Weights of a small image embedding model: patch size [8, 8], trained on photos of plants, animals and fungi (iNaturalist).
Rows from block 11 of a small image embedding model, named by matrix and row number. Rows with one number belong to one neuron. Each number is 500 + 40 x the weight over its row's rms, rounded and kept within 0 to 999. All counts start at 0. Numbers have three digits each.
After each neuron's rows are labels from the 100 images, of 14848, where the neuron reaches its highest value: "responds to" is what is common among them. Only what is clearly more common there than usual is listed. The data: photos of plants, animals and fungi (iNaturalist).
# fc1: MLP up (model.blocks.11.mlp.fc1.weight, 640x160), inputs 54-107
# fc2: MLP down (model.blocks.11.mlp.fc2.weight, 160x640, transposed), outputs 54-107

fc1.525:498499496475577489562474526468497567478468567461546504447460448508546490478534475474476456546537474511481581494545409578527444407451501474533458500487452508548453
fc2.525:486475505486456565460525458519522467508500445493444469546501496479533503486464471521554516475502510487531445449436529445502545539514532488476548455550518466403538
responds to: class Aves

fc1.494:481477586531444481542421502466524551477491520453502538388531489530458450555504455559521498525466539510464564449416504506474543544445466508460509550514485503462597
fc2.494:531504452464474503474518466521556476524529504493484497526531445485494623496499531487455530425576534555508491492519492564502458562533518535494522490534548481456430
responds to: phylum Arthropoda; class Insecta; order Lepidoptera

fc1.227:487416469458512516525525520466502544496483560463552469507508530525481470450424465465525463537565433443560456501591491552613519495548421475547446459491477509459477
fc2.227:455614524477459508470482509551541468571536441513460582504471516483501503490566545543502486486483578488422535505418548529428451498442585548454554508458528452494514
responds to: order Passeriformes

fc1.366:508438502466506480560509445492518449486530541528595550442492516508576499484447469485507495496496448525629481579509558566465511535459481477495481443569458495584440
fc2.366:511606549479481492451455510486461632507496516512455536444490537531519581552486548517496465542544485444458486399466493479582479537538479427511525529466437416485527
responds to: phylum Arthropoda; class Insecta

fc1.371:484524491492522554476422492481517493495527522570436467490503546532533459510501527517510552572411550518512510545527503522570479502474457517357507543469513513429475
fc2.371:514437503497521484532485513536477549508509538479489441555454511471542496528533582535479502459473449459562516560516468502457512476530510540581496499549515475514472
responds to: phylum Arthropoda

fc1.54:537474463503486493505518463553415475496501610484552539450460469462539565558526438539427511374442421569530581520494505557471506478428521522542477510448482534500544
fc2.54:469458474466490455471471474459589553551485487533531450500519499498485395556508505540614455621520528497497476515520408429533545534564493534507538550577503542448486
responds to: class: Insecta; order Lepidoptera; family: Nymphalidae

fc1.417:476482518536476471546491478445480519499562538516530530486459508470472528518597510554468447418484505466521510525511482458556490483464520437485472490543531468490542
fc2.417:515542467438512538473487493556493488474448444473465470540505479499519531466435497475485587563446562497501503444464519542455534609505466556544537528439471528465451
responds to: order Passeriformes

fc1.126:504464465589519509509405439559555484435407521485495557478457476516536548541488490550516459571488516528608521464456572463478551495464494512439456588491483514506491
fc2.126:528504541494508428528557467493504488458547491503486459453420470519516490526536514521490516524512527542496482531445459593553514464494467494493563529493482544444542
responds to: phylum Arthropoda; class Insecta

fc1.209:470432526519500504490464448563512507471512452550536492418485458523506470507531486485558604543525502533497462506532469530540450524495502526547507525527528402465513
fc2.209:480496459483493483495519467508585524480546489474490550479420460447511513431506466457530503450502499446507524462476518533556486554505462569480545512406473446492471
responds to: phylum Arthropoda; class Insecta; family: Nymphalidae

fc1.542:470531541457504465482469500567514545488458547468497483503463533477497568556561499479545526474468472525467438474493418522513478499489518488426535507405541542548523
fc2.542:493481517528499480475445498488489495515528490569517521371511520571535492514442513457483505459480463532555447517443499495512527541545498498516507357490488484522459
responds to: order Lepidoptera

fc1.183:548419474465469477391450433480580483475559557554511505545513533459458545477574551540455474523566464510542486416475503500539507417482473495536497457515519532494460
fc2.183:472528544513515523483575595503497456498469452481539547555557515499491513492463514484513547400523495525490501534507479515542490521491537469490467475493469418466442
responds to: order Passeriformes

fc1.611:457535489535548510476513537527541496504465437489527501554518475516517430516485533459460545541461480477556483453567474557533484496536515525430470576491509477499456
fc2.611:526414516511467493500453453455482491520546567513486535445509522524495571507500500494525455413539464555507507570441516461511467558525534508534558444549472546496556
responds to: class Insecta; phylum Arthropoda; order Lepidoptera

fc1.139:543526562483546573419504410531421521498485460509477476469486488568399409475476488570527470485434480462475499578524511540507425513564511428436521503523547520499538
fc2.139:498472506460499527522523466502421459519520485498469490519494556570491528510537458462574495531529490486491489442456522466501522536501522507460560471485509575470463
responds to: class Insecta; phylum Arthropoda; order Lepidoptera

fc1.282:497446519461460529535477447543514491516520556509544523520488523562436520533472561505484469494442576516488488560518415520499472529515469439432608471504542573557483
fc2.282:447484496561544551562486546509528490519586524484428525499496453392528515510554466558529543505503440511492507518472546514540554488485502546521463546536480450426390
responds to: order Lepidoptera

fc1.480:513547521520486558467453464515459504507445547519376520520512557414525502480520463529459475468537497518463541512580543435538471543479515544530538496479450440487507
fc2.480:488505452474589493525534546608514507517537498485495477439394527515436477544549534474500524424473485476530442443555536439454545572527554455538512513485526519508519
responds to: phylum Arthropoda; class Insecta; family: Nymphalidae

fc1.421:477542495524509405515529469468502538453490508553472514488493548526510450495450533456490527405522491566481477545469525442527434506502503493488503503537441449456602
fc2.421:498494581499457421566478447457470483514534468574508460486475524527482464536430548528509510525522486481512388513530428546529542470512534509461596443463409449518505
responds to: phylum Arthropoda; class Insecta; order Lepidoptera

fc1.567:472503541445555443571488463413471524464517514529601500449528554508453476505470509434444569498512545489498519581438552518497538499502494580418449420584479487502542
fc2.567:547493471530443571456515516546537456542460484471411530523409477493501461488547550510543466485439488455472454449554513464502456455441494434549515580448505563478436
responds to: class Aves; order Passeriformes

fc1.369:537448507535494470473432637564513524476503522517524568426485493500521457518491470472554513510524512464475476552498494511518520448468481508444482527537538475481574
fc2.369:522537509481499526535570462429480479504482498538518528512498505499425520453456500551482487444435519524556520448491545487504484516540535451562521480467472493513448
responds to: phylum Arthropoda; class Insecta

fc1.136:459565632500538468520502587466424464518516446519510514464478437477419505481467425450483531481443490525557547558542493426505444565482537465439555447485481495498520
fc2.136:472573519498559478439492473503429497432499476498486455497546439535509445524530470526459464474545535534489484601481473572549523484509476468465512503535500543458440
responds to: phylum Arthropoda

fc1.570:501523469545463515412464540453484484549520543569534496561446507540548491532501569491375464449540503475497525525443488473533523585453432455524495563432501456498557
fc2.570:482543558509538471500550406554512504453492466399493511483547498456491525471467439453559582511441522465498503488535549564490458433523536578552457448499566537515491
responds to: order Passeriformes

fc1.528:489396540507500499546432490483509511463445487493467471476511531554460420480560504473437474453481444517548505477438564411569509527520460484528441532516481488535552
fc2.528:529437494538514499432550504565493500500566506543414567501437517489533455508466550545438515509498510555471514510594547452528494517403519491481492504493544526489493
responds to: order Lepidoptera

fc1.617:491442460491441504534540453471575455530524521528540498462506480512552469448546513489550453453474503556564479521553463548474534546435477457416499535528484444576496
fc2.617:485577587472496439498464509474447564516454574499440468431526517542478544505529528518501551478488461467504505520460494492526504564610472496495550493518483446487511
responds to: class Insecta; phylum Arthropoda; order Lepidoptera

fc1.46:573528451554492483542485532542500571491461523578425477498454570423503455498469543520534587476478472508527554484506532506512480491465532450541501490490448522528432
fc2.46:435530495492558485450530472520506469533551472506565532526565496512547607439502530490452388511449530475501457457473492524538508489506518530514511555566492487492561
responds to: family: Nymphalidae

fc1.477:505539477483513517483537564640476552549490507510537524456418512473534496575541499479462468490494490523495492502488432426494511530497527522520544464483533422471475
fc2.477:505449556529507440486553459477491547488504445524574468508570524499515451449501502537527520487492512576536559409481462452534607442607489428480457557535501489478529
responds to: class: Insecta; order Lepidoptera; family: Nymphalidae

fc1.545:477494506440509454523457497498506473466448542505505490431491504459517539478526439521478494568455491542429512460544524553479481481527467447553491497469497518490391
fc2.545:480512462505513575464533488525527552532540474474480514560455502486526445498460497550492449503561536513509471538541408468521501508477526498471500471500461447471549
responds to: class Aves

fc1.309:511494502461479412560516477502491540565479551520468480473533503430507505507575504485503544549491448558505531517587577506513579524499566493564491490497455512494524
fc2.309:476462491546516594494483498485499580461537452511518549504403503520492511464463483538505410491525572449477485507489415467498443495490472475486454488481493502510499
responds to: order Lepidoptera

fc1.445:438453476506528475495466527541508564436544509533453542487516611449523524458484467443477517528560574447428501462516445528558467459566511491427460522485567458529533
fc2.445:579554550484458593505529486461475491588486521488507501492457457628492394534500531485488514454447408570568530515504557524482505559467474513543490530478498519490489
responds to: class Insecta; phylum Arthropoda; order Lepidoptera

fc1.601:444586464477448455595409492521547514504516510487535525479465515494548511481594563481497529434503478490549494435491503532568509468472449519506473479524554493453453
fc2.601:504490494476487573491537499542436521436491479460487402509476557529431472537386514507548467513474533489450561538490511480489532498489478447554568547494483453515479
responds to: order Lepidoptera; family: Nymphalidae

fc1.523:496449531493527517468463485523495476510531511509544440438480526463501523519540507489404533455490442541531560461522521551526403535544547516496502499452504518542438
fc2.523:476561484530507498512562455520522513516490522463434540510538530548540408516469481504567466506494552514459477522518484445502579474492458487526484496551464480455546
responds to: class Insecta; phylum Arthropoda; order Lepidoptera

fc1.586:528469542500485476450473428554512452540565485421546510573484463554480507508533517495489512520463571503519518562462501550523469476505441567481528513554520527515455
fc2.586:489472507553462572482506465480485514502505422516448467453458534531476461471553416457504491504462479420533512467529547475530513519477533549501373433433476556508470
responds to: order Passeriformes

fc1.580:534515477534500589500510569487494543487484571470501517556568454484525489442541506483403455469504473577476532553439488624453528506492505493535567527473502561576510
fc2.580:455537463496451501576449544504538518476498533516498505459538523568450404475515398435537464532465464419531427463510523499575527540476530495496531596453456556444533
responds to: order Lepidoptera

fc1.414:562477492529514431552467515581506494525510535452483413404499522536554544535513481553501499496448425442530500504405476491489550555493477488486491518438507431558495
fc2.414:406493436495457539474541473524506464579493430496542513556474543544499487495483528534482534506456557555509564531543445454476546482540539522456486580513498509592467
responds to: class: Insecta; order Lepidoptera; family: Nymphalidae

fc1.552:504501520551493490437491528522452517561528480570425434439552527481477452464430519409479551492575576526470563529471527507546508556500497485492486475456575481510488
fc2.552:492471514478510463500499502527525504451511489440519541479480468487583588511538462547514457515457436467529446511497559514450476404549486514505481498543447523490544
responds to: order Passeriformes

fc1.591:445507557571491440454453562555517554510486549460464526488490440548548500564495512455517471523538428505538481499414504543543487529536493527579534537495488515442523
fc2.591:532493452540493523470571504463536511508527486491498519531526513494462474497479525537427469483464507530523611480514507433532497528477424463513575470505536535488509
responds to: phylum Arthropoda; class Insecta; family: Nymphalidae

fc1.478:532443544543503453541488500530592488521440508568453518350519511483450497539441517535459467489500409499528508477537510490499490510532438544503464562548501481446558
fc2.478:481548476525510495513496570472472472434461591468554563555527491527501508509557497466549455554453480463562493519431528471560458556469501458458502477508493549496534
responds to: class Insecta; phylum Arthropoda

fc1.360:506441536521529464510393458506545515471564512522428530495530589481491564532496530606480544534489537483504554470479532425523552487541442510517515496556438513464444
fc2.360:500591478491492533494510457459513499458434460498598541452543437548481500465544518436475498448547427575487462511491541514510501518369484511457529518457488482456525
responds to: class Aves; order Passeriformes

fc1.544:434378414562598525518467496548490446576505484511453534537481532519519532493526499531471565514476420483412531443507561532476567478507421469560499462562440457533439
fc2.544:499557557565541543489563555435492499511433460541539485538409477485536512522524569528470508456477506377488501518525536524480467531483511481448516498429546539539452
responds to: order Passeriformes

fc1.224:528516501594502514457490476413482536470472550543479464478524493501530510470455504449454526504545496515468487554519474441564485482420523467510525516545391532496525
fc2.224:464433521441524453419487468505464461492501399464467535496527488555538433533526540521540509552476489495550503583564511443519500510495493441547502474481491411492514
responds to: class Insecta; phylum Arthropoda; order Hymenoptera

fc1.604:534503525441436475492481533453515501511528545516476516465516485485542502485449481537410427455490486520563474486545554452530550575474554483549450490451595497493481
fc2.604:459489475486522487553506447528527555510478459499586554514523504518455532570528508533616525525494541545475507489470510445459491432538487512471533552545445512490528
responds to: class Aves

fc1.199:481502553563465488455470503476466529454519430477415492450491475470538518436517552492465516467474577475495540529561477493485483505520542446454538512482561494468505
fc2.199:542515509486520491512473496539493457548524546531608545544478503556526445567457457491543527508485407525550483474387530463502526516532497608495518486486474496506506
responds to: phylum Arthropoda; class Insecta

fc1.323:529511403479428414506500502515509472485522532540461461503460512467540515523430494542517562558531514560522487474449591462556526504489484452596525422464448584533494
fc2.323:484460580478539572467547521458523542541502470497535518481571551590507423477544555469439459513529505418443513488562441530488496436524485532437443557520565430506497
responds to: class Insecta

fc1.33:550563548565568528455490470572425500537461506526542544485531440543536446452511510570502520496587442478553528431435503459482542518457518508492494556441520462484519
fc2.33:482494436468430449574484519474527510495501524485509464538493536427410613483475485500501463482423537513491454540503546471423518444519513507484488467578513484478526
responds to: phylum Arthropoda; class Insecta; order Lepidoptera

fc1.636:433472521472514484523527485589611509472569490512516567493587543524491515489484476503485485504430463504474471493468547570534523498447445533483474493522432483516477
fc2.636:554491485503458534457424482406501549544455520550489420495420513541501478506522569491542437506504590499482496516499439422476540483505495471505512566465571487488512
responds to: class Insecta

fc1.631:510431438423461505494490529512500580416537485486572539462511538494481545465423546553443432515429455533506515529518518531494524523437519488489468458465557460458415
fc2.631:444515544511510500499503477495496500586436447500455455507474429514573451549557415477568544478567567528515482475445433421492494515524523500539536517520441485478565
responds to: order Passeriformes

fc1.53:449502464505545444490522448509579543520454493496444509564429524440517498485492500515506419471492517554498470495541596535549499541395582474544518419565484488499542
fc2.53:562539487490447526525515557507515528467536556480507517517488543454458474507500541515540526530544437524478523506506426511555465431540472502488510511526469566459460
responds to: phylum Arthropoda; class Insecta

fc1.486:504501527550521529482439440462505520427507485474430441467445482488561592481538487478498477512587503472525505497488476533514403519470489460463511549513444471497541
fc2.486:504515505471451523483492541517526479514472541544474548552533509531472375501506469457443571517439521541584512511549514530472574493569465555515499470467513531482515
responds to: class Insecta; phylum Arthropoda; order Lepidoptera

fc1.395:498518496605426546449496489474477520441454434504523512497489557503532537454517502505462454430483499508517507516480593508522563457444480436497497465469505531511459
fc2.395:461485489437564509521473509535443519543425504565520504514538490483515507517485455482494445515463515553505495414589500432467493467476520547560502507453472474492480
responds to: class: Insecta; order Lepidoptera; family: Pieridae

fc1.406:552478534482351516530482443440540532560487611536494486481525538518491508458554508575487506492522483498565617467463474447509576467471441515556551498519502561517496
fc2.406:468501534563520500468506570533469493460515478464589489488576481478469495460524504464449507544535481493558546496487488516586452488532515428453517426528456533493568
responds to: class Insecta; phylum Arthropoda; order Lepidoptera

fc1.441:515419515476518535560523475472502477519509491477549508488508504529580427542490485451512485434454553485560487561486518538404480524443510501455462494513511521564495
fc2.441:490620539545488430414475522528527467519475549520480463490516544462415536484527485555499478485506497540455493392501515473584526501577434505488459511493452470481488
responds to: class Insecta; phylum Arthropoda; order Lepidoptera

fc1.230:503472539515490464416564468465490489511460564521518527472512517489577486511523508473424488517575496540581430525468508541530465476470501537460510544523421469562480
fc2.230:473524540567450464493504474481508568476462506511412510631481448502524435511469510487512506542531570516534428542529500498493500455426506483482545482507470475528498
responds to: phylum Arthropoda; class Insecta; order Hymenoptera

fc1.629:472520486497486526508477518447512488535538508538473489479475493495436520538456471473469509472433508556532515564422596475519557534489470473454447469484547510525446
fc2.629:532452506431508536503453458525522491490402450461503581516552461487562486542578537505515509522522465428475478458515475496491453504533543507520521545529460515472504
responds to: order Passeriformes

fc1.607:487507522473528452471474561468526481487527489518556453480471566524404619510532513505530511514500457554462503567524471445537585575549546602488482494451442460496392
fc2.607:459517522548538529483484423478508523463469500527435515561501422476535526450544451506530494538422576535506565504464466569448478564413467500493491528499498567524503
responds to: order Passeriformes

fc1.427:505519533506498491455542490485489499514403536498431458512475480507576501503522489476408507489525504537546525582491432507530502544509512480547481503551429416494509
fc2.427:484509517486547484474455398493497546473563458498513518532549492458483540442482461480526579543523508464507457424520585544512449456478489530460463531473548578506561
responds to: phylum Arthropoda; class Insecta; order Lepidoptera

fc1.426:491506498515514512479504502511427430578578535467575544498447530479455555488594502552450521424481496501518526482499545457448484572474514500528419527441601491497537
fc2.426:467507520522521500512462476546561541475428450518509462485463479463545497564446427497569442558465479566492540513487456520509521445552487516528581505547451528474502
responds to: order Passeriformes

fc1.298:476456501488465487506446444476509431533449536495515509471458445488529498467479437564545463505536472483492504474517488536479554502466500467491551478456442554462490
fc2.298:508598504472477503513540576505510501531557526488491475545553545482389521526533526532492578525431572532489513504468520497499460562546502554470481465491539454469463
responds to: phylum Arthropoda; class Insecta

fc1.181:447540499470514484533529557475456508429492495518494469470423547542466449491490429441476455512521539511549529520495490534548468590470483474446464599505535484533596
fc2.181:513459503528574468515507533524485512540481541520507488504505435557523513508479486465520453416440504481470494470524431469451508571526556501599501443481458446547450
responds to: order Charadriiformes

fc1.541:476510506515427509497498528549518532531486459486404453467465555551479572556486543383462508460501552473510466506483480507476491511544546538530541460531531520520566
fc2.541:561537523527557512473563499445496478490502521505525522480568483440517394468504526498494492505508461458550553509539544457526542495510432461494462587493447530509439
responds to: class Aves; order Passeriformes

fc1.518:520484502425496476537468552478533475505551540521554524466515546479498513483509460457426456491465537533519513513392549553404506599499490492410430495487554514535458
fc2.518:485489479516532528518523463521508529519439437453462509503462464505485413585553539540592506489523494507479473568547459433552503351499475442558519543509441554437519
responds to: order Passeriformes

fc1.83:491485507508503400560568493512471528514454509515459529431483532583567450549463524458467552479510599407484471563546530571473497484504516468491473505460454459511524
fc2.83:526501445451450500450496491530515520506518494520510528495596455499566580468523531406515530472476506544559427481545473519529489445514571502538537546463531529478428
responds to: phylum Arthropoda; class Insecta; order Lepidoptera

fc1.170:544577496444559514481465526454480555560554579481536484460481506503483542500491441481398460504543478543495526481523420504526500509474523514470469502439586451507483
fc2.170:466418506589486476523500502533519471481472439529512535545501470487500462534502502553577579452422534477548450540456583488483552495479435487504529527511486567470536
responds to: class Aves; order Passeriformes

fc1.237:460421566473457503484515493493461484529602480460507521482497518544552615511563488519556496529455494526486531505555557499503431472532496520492505457474513529411552
fc2.237:535568485517568474491468497443555504453394443525529519482507449465392445473528471487496457502520469487538482526484492468513547545462432444527508531523505499586532
responds to: class Aves; order Passeriformes

fc1.28:523522482501476506514510532512457532479474467488588473547476475509535461464505567485493463513491500505467502535513510504469530576465501459520512516520504532535508
fc2.28:534512482534591443520537534532549497496557585502486409593436509539522464521555504565505445510491451501551554496498477514599502491433569421490460565484569503526483
responds to: phylum Arthropoda; class Insecta

fc1.505:488519535512486487495466505560461538537529598478526556517481549472527544454563482459484468471541551508457589511496460534462439467580490509511521443534572450537548
fc2.505:540492501510500504498554536476506496504493425518475447470485451515476436507457453539538614507470458478586466466499528481493612543432490479487485504461454563477516
responds to: order Passeriformes

fc1.626:376548455506475482536496487541494451507524513505565451472547517514554524488486544501471460508388445464479503453554512499463545513490451483535425504423443539526531
fc2.626:457452490445495482532472511405470545448555542517560443509493532481467471491495469484469494506453485496495501507456443500504543480576487472569485449469473568526506
responds to: class Aves; order Passeriformes

fc1.203:531467519541533456457495454513455509552487539522519490476599532443504495498459553445435586467541500495591512493475557496558499451503483545490486481560476431541506
fc2.203:514486534524497441446560457467508463452432527539541447556457466527531490502469569500487432588569497499531419539521494462456466517435521493465501467542437479479533
responds to: phylum Arthropoda; class Insecta

fc1.326:465496526559483459442428503507519536452570557501573434482518464520568492556501482474539479502451392465554481485451503555498429545541562462529557510477485506541501
fc2.326:521492454491467516547554522483476475524528476490499519513438545551494456514434524527514558502410520494428505493557412476511513480595485584561558520422548572436484
responds to: class Insecta; phylum Arthropoda; family: Nymphalidae