Weights of a small image embedding model: layers 14, held-out accuracy 43%.
Rows from block 11 of a small image embedding model, named by matrix and row number. Rows with one number belong to one neuron. Each number is 128 + 32 x the weight over its row's rms, rounded and kept within 0 to 255. All counts start at 0. Numbers have three digits each.
After each neuron's rows are labels from the 100 images, of 14848, where the neuron reaches its highest value: "patch colour" is the nearest of a few named colours to the mean colour under the peak. Only what is clearly more common there than usual is listed. The data: photos of plants, animals and fungi (iNaturalist). In brackets: how many of the 100.
# fc1: MLP up (model.blocks.11.mlp.fc1.weight, 640x160), inputs 0-53
# fc2: MLP down (model.blocks.11.mlp.fc2.weight, 160x640, transposed), outputs 0-53

fc1.16:132122118194152152156125131081160107115181092123102110135133145092096134091109123125131185146130096110169135125142165135132138136174065140167076131120082090114125
fc2.16:134119119095155094115117124131118168118088116135147098180101102146133088160140111118142043109120174140029152115082083100173138109095132148077186111110166143163154
patch colour: brown (53)

fc1.210:083129136160130153123168213065124107149152139164147116028069147155125144130111166101113101108072088130154091127128118102086165112146098085063162153128117124113155
fc2.210:111141129118153057020080145137140128086093086119126178172112091109129141123153165162098116142127131160094126107177153163111150154150081087077066109122100099107091
patch colour: brown (55)

fc1.349:127153156118150123144145116106111107075068093103082189161155119129137196123149126146095117121074196126116153059143139153113131144155113106091080141128138171102151
fc2.349:099145090158115119114124111097144163083165124057122082128105121077179142130177154141108174169181119112151097143184100202116104092161144120108145092109123150124050
patch colour: yellow (26)

fc1.203:139138141089109072162135104137143129164191130125181114103103109144170090151115103067097117140195153137123168192099044152125160138113158076089120089127154084166167
fc2.203:166100137121143143193123117123114174118156148166130160056178116100141107134158184081109168116077097118172122113135135092162090138114090106180170133144143105151113
patch colour: purple (31)

fc1.119:113117121048150103092153177081107115136103158136205144162120169122089135142144105079104186075136116152127151149131126127131107136201151120127150175112118136091109
fc2.119:144107180151107186130169112184165111113186135159084080097124100126149069120130161158146125211115136115129105084066110121122150151111195108114121151188128126146122
patch colour: brown (56)

fc1.562:154076140130089109093084108166138102080180126142110110141110077072100143117131086177094129093116116094091122136134131147113213135129147138096102156133112183203129
fc2.562:124152139116142154157131119129162136133088107170138131148167161180122064124113133070155158164128085171117057044153154070150084184116170114164142129137140080113110
patch colour: brown (59)

fc1.585:170168107113107059132139104143110150130134111120091103137176137113161113098169132165084062083092150161143112126158147116166154163084143112102125181093097163103132
fc2.585:156093104124148113137143104110121153095136139086133106129099094158111099115142165127065151157166098118202119125188084130108065108139061091147122115134175143174108
patch colour: yellow (32)

fc1.421:088102146061125183167108121123124126089150146164188126120100100160132083136136093089071179126164133100066060102173147126130117072177146104122146144047118112166157
fc2.421:146130165100189100091136131121133170135150129143130106083149093075109172134136105101091157164085167039060182136165160084142102138073104116160124134120111165101142
patch colour: purple (41); pink (29)

fc1.89:141111146119098156130118149100117152109140180178176122188125097134111137131146146138161187111116108096118172121076070204139137135150083133136125167093140074195152
fc2.89:117152100130172106168146079156094126142170081132185128025115109114114074127089142145094157124102167114099120139079120075131096145181190177160194123169140155085099
patch colour: pink (33); white (32)

fc1.172:128156125095073149161088129067171088172167111123129149149124093152133115110120162158110103075147101141113147124114110113143190080152092164152143054069101151149120
fc2.172:087109174169125143163157110183105188121167143173124114081120113155129186121139196116076132104165178177114099104146131107130139081135111124135040122070118126164158
patch colour: black (55)

fc1.355:070161113104203088077112151132107152142109084100149089112201186132120109137131170130174093103116111143170177115085141124127100145096126120177152151188112159145137
fc2.355:075084099079147200160140128124174157182143129202123083054138077097102157105124125129122130149189130078130062105132172121135123122125119106167120111093113099128095
patch colour: yellow (68)

fc1.120:164147115142152177123183109176115113093137113171118159153119097072146082078126071208184110114135135177109045167070166119165096178183138121132118144160132186151127
fc2.120:151102136168108080135133121103094107157128139085123127116141121200139122179124168157094072161175112062141126159114076166111167149111137141165138098113138072117116
patch colour: orange (46)

fc1.639:154142104105104142044182113155131152117104109137153135193166166184171182126145155255155098101072111113154185120128158152130138114131150128175154176093081149096122
fc2.639:140079134176130085157141135115120142169139126100153159070133128126144101115092101070131135116194110114126102084146072141117142146090122163138145136147146123108176
patch colour: yellow (29)

fc1.97:137110129166090138151101136131153124116108129155147155126102127170108122114092133118099162152070135154122193134130065095131143120100107059142122170197086121185150
fc2.97:096155144099198140134123170133075154142135097103108113164141150101152102158147090090196089116136147111144071079121180195101129130146175209131122079091164126111108
patch colour: grey (79)

fc1.428:137164087091196135114139156138116113082063162160114149174123120120084086157107159185091139128089131148133126146216098166147127125112118085177127058118137105119155
fc2.428:131106140153078130142117131135136152182167117124159109090151127150165153067176085115184118090171099116167128135044130116101151141144159214100153157147140132139085
patch colour: pink (28)

fc1.64:129119106061179101160150120140148157186102154098123156132129095125124149071155143202071127136157111116152083130165145173120128116101153107068197083059122168091166
fc2.64:157080119159079104094099133145067100130155130153163147117107141143120113143101107093096126086196168077112139119042185177112118161131109126193164129147125072174076
patch colour: yellow (62); orange (34)

fc1.576:165123157128201117127095115103182135172098106114146144117132155148103079077144098184190128102131134101128181155149169147112163145101121067145158105140076154187103
fc2.576:179113137073136168151141135137174160185069129127133101083132162115112105148141084180114127093138155095114123155135139150091147129099120173116168102120144150140167
patch colour: black (45)

fc1.253:140121112092116079161166151112099105152176194181127082126122176137126101176162102094122217137132179110107149150138126089091089105152146106083092076129170108180095
fc2.253:139098109099180113115163140118109175182116087105150086076149100072171097124114154128127111159127135129135085156183173101134112124122082137135133090153177113116143
patch colour: purple (41); pink (28)

fc1.414:183100125147109170142226088092112120121106097113167129113125177151111104071150105122137102139143061116096101059147148134118120148114106180140100148127071176113124
fc2.414:161157139161059187098117100117126093130169134103060156105107072139118112107111095142151125142046117172122145151115101106145110088154136159155154098062121116074140
patch colour: orange (28)

fc1.537:086164109169145141155119113125092143144207100173080149147191133113107124102141078116072131164114153059144110135187119166131146079150097125110129123143177093119145
fc2.537:165128115092107121097132130165193114139074127087146110122054137119141104148092143120176130080128104161126083132097140088108093207162146176145119131128072137126147
patch colour: grey (76)

fc1.593:100166142184066116137122057104147135074172169093127158155144179107166166150158160111123117158116119086136098117120116117151087096128115128149144136181071172107119
fc2.593:120061131125175124126171159158124149174091123148134132141122103143107128098086143167171143121140127177095087141134183139097171151170136144184094152100145067160160
patch colour: pink (30)

fc1.513:162125119090131169128151106182129140139138132165124101138149107171088139147111124035135170099154166175149106203104108118104153079102111055126110174102056095087169
fc2.513:155113103146065148191106088100147130127138169101101088086153144115151134078123181111117158132177159171142052142094142079114121064148165152141170086113130148180161
patch colour: pink (27)

fc1.617:119088131142175163155114161115120111082128112083079129103127072099154101084125122124148110110103151102137160097221143132150116103139161135143144134068135170164100
fc2.617:128133135124071180122094141108098106045160124105180119121118140164150207140138103116088173194163172097077112150095126103085153063114168102155150127133148124128156
patch colour: brown (51)

fc1.80:115095101158119147110150190128130085132139127122162111095108092161136155141169096181135128165137143198086089155082133106144140088161139115207089110124102127126122
fc2.80:196093161147108117093155139127120159085115089158080119190076154126140128175067144074143125116127136097137205114139133170135114153142100153070165161091144096126128
patch colour: brown (58)

fc1.618:098123163102182149131109128112120115116177082092165110105119150160143058062152136142038149093128183142122115136083128214128147079125106121125155164067091179142128
fc2.618:091158154163043079143117088157074135101090132121102147124087162177120075132057091196127133130107072089111094160117107081190076172126119145117162137138103134016107
patch colour: grey (79)

fc1.58:142154131195135101053125111131131148165087101155066132184122121117168116129113135141111076129067129149193112137143159190092106136102139114155066095135114139137141
fc2.58:086077130064112155155110105093140142102173113095176104058171102120110069103205131121089192106143170098094168131126141119135135147162134132095154131109144152119117
patch colour: yellow (49)

fc1.35:129125132062107117099104145155162108106126131183145152127087096179160126140131102136092160071087166167160127137119100118134118061121081086191141115135073140078092
fc2.35:149110041173148149146135147108066148132139137171149169141117093101104138148084115121149123121187105102171103125127121104164140190149137139120107151107149133138176
patch colour: grey (75)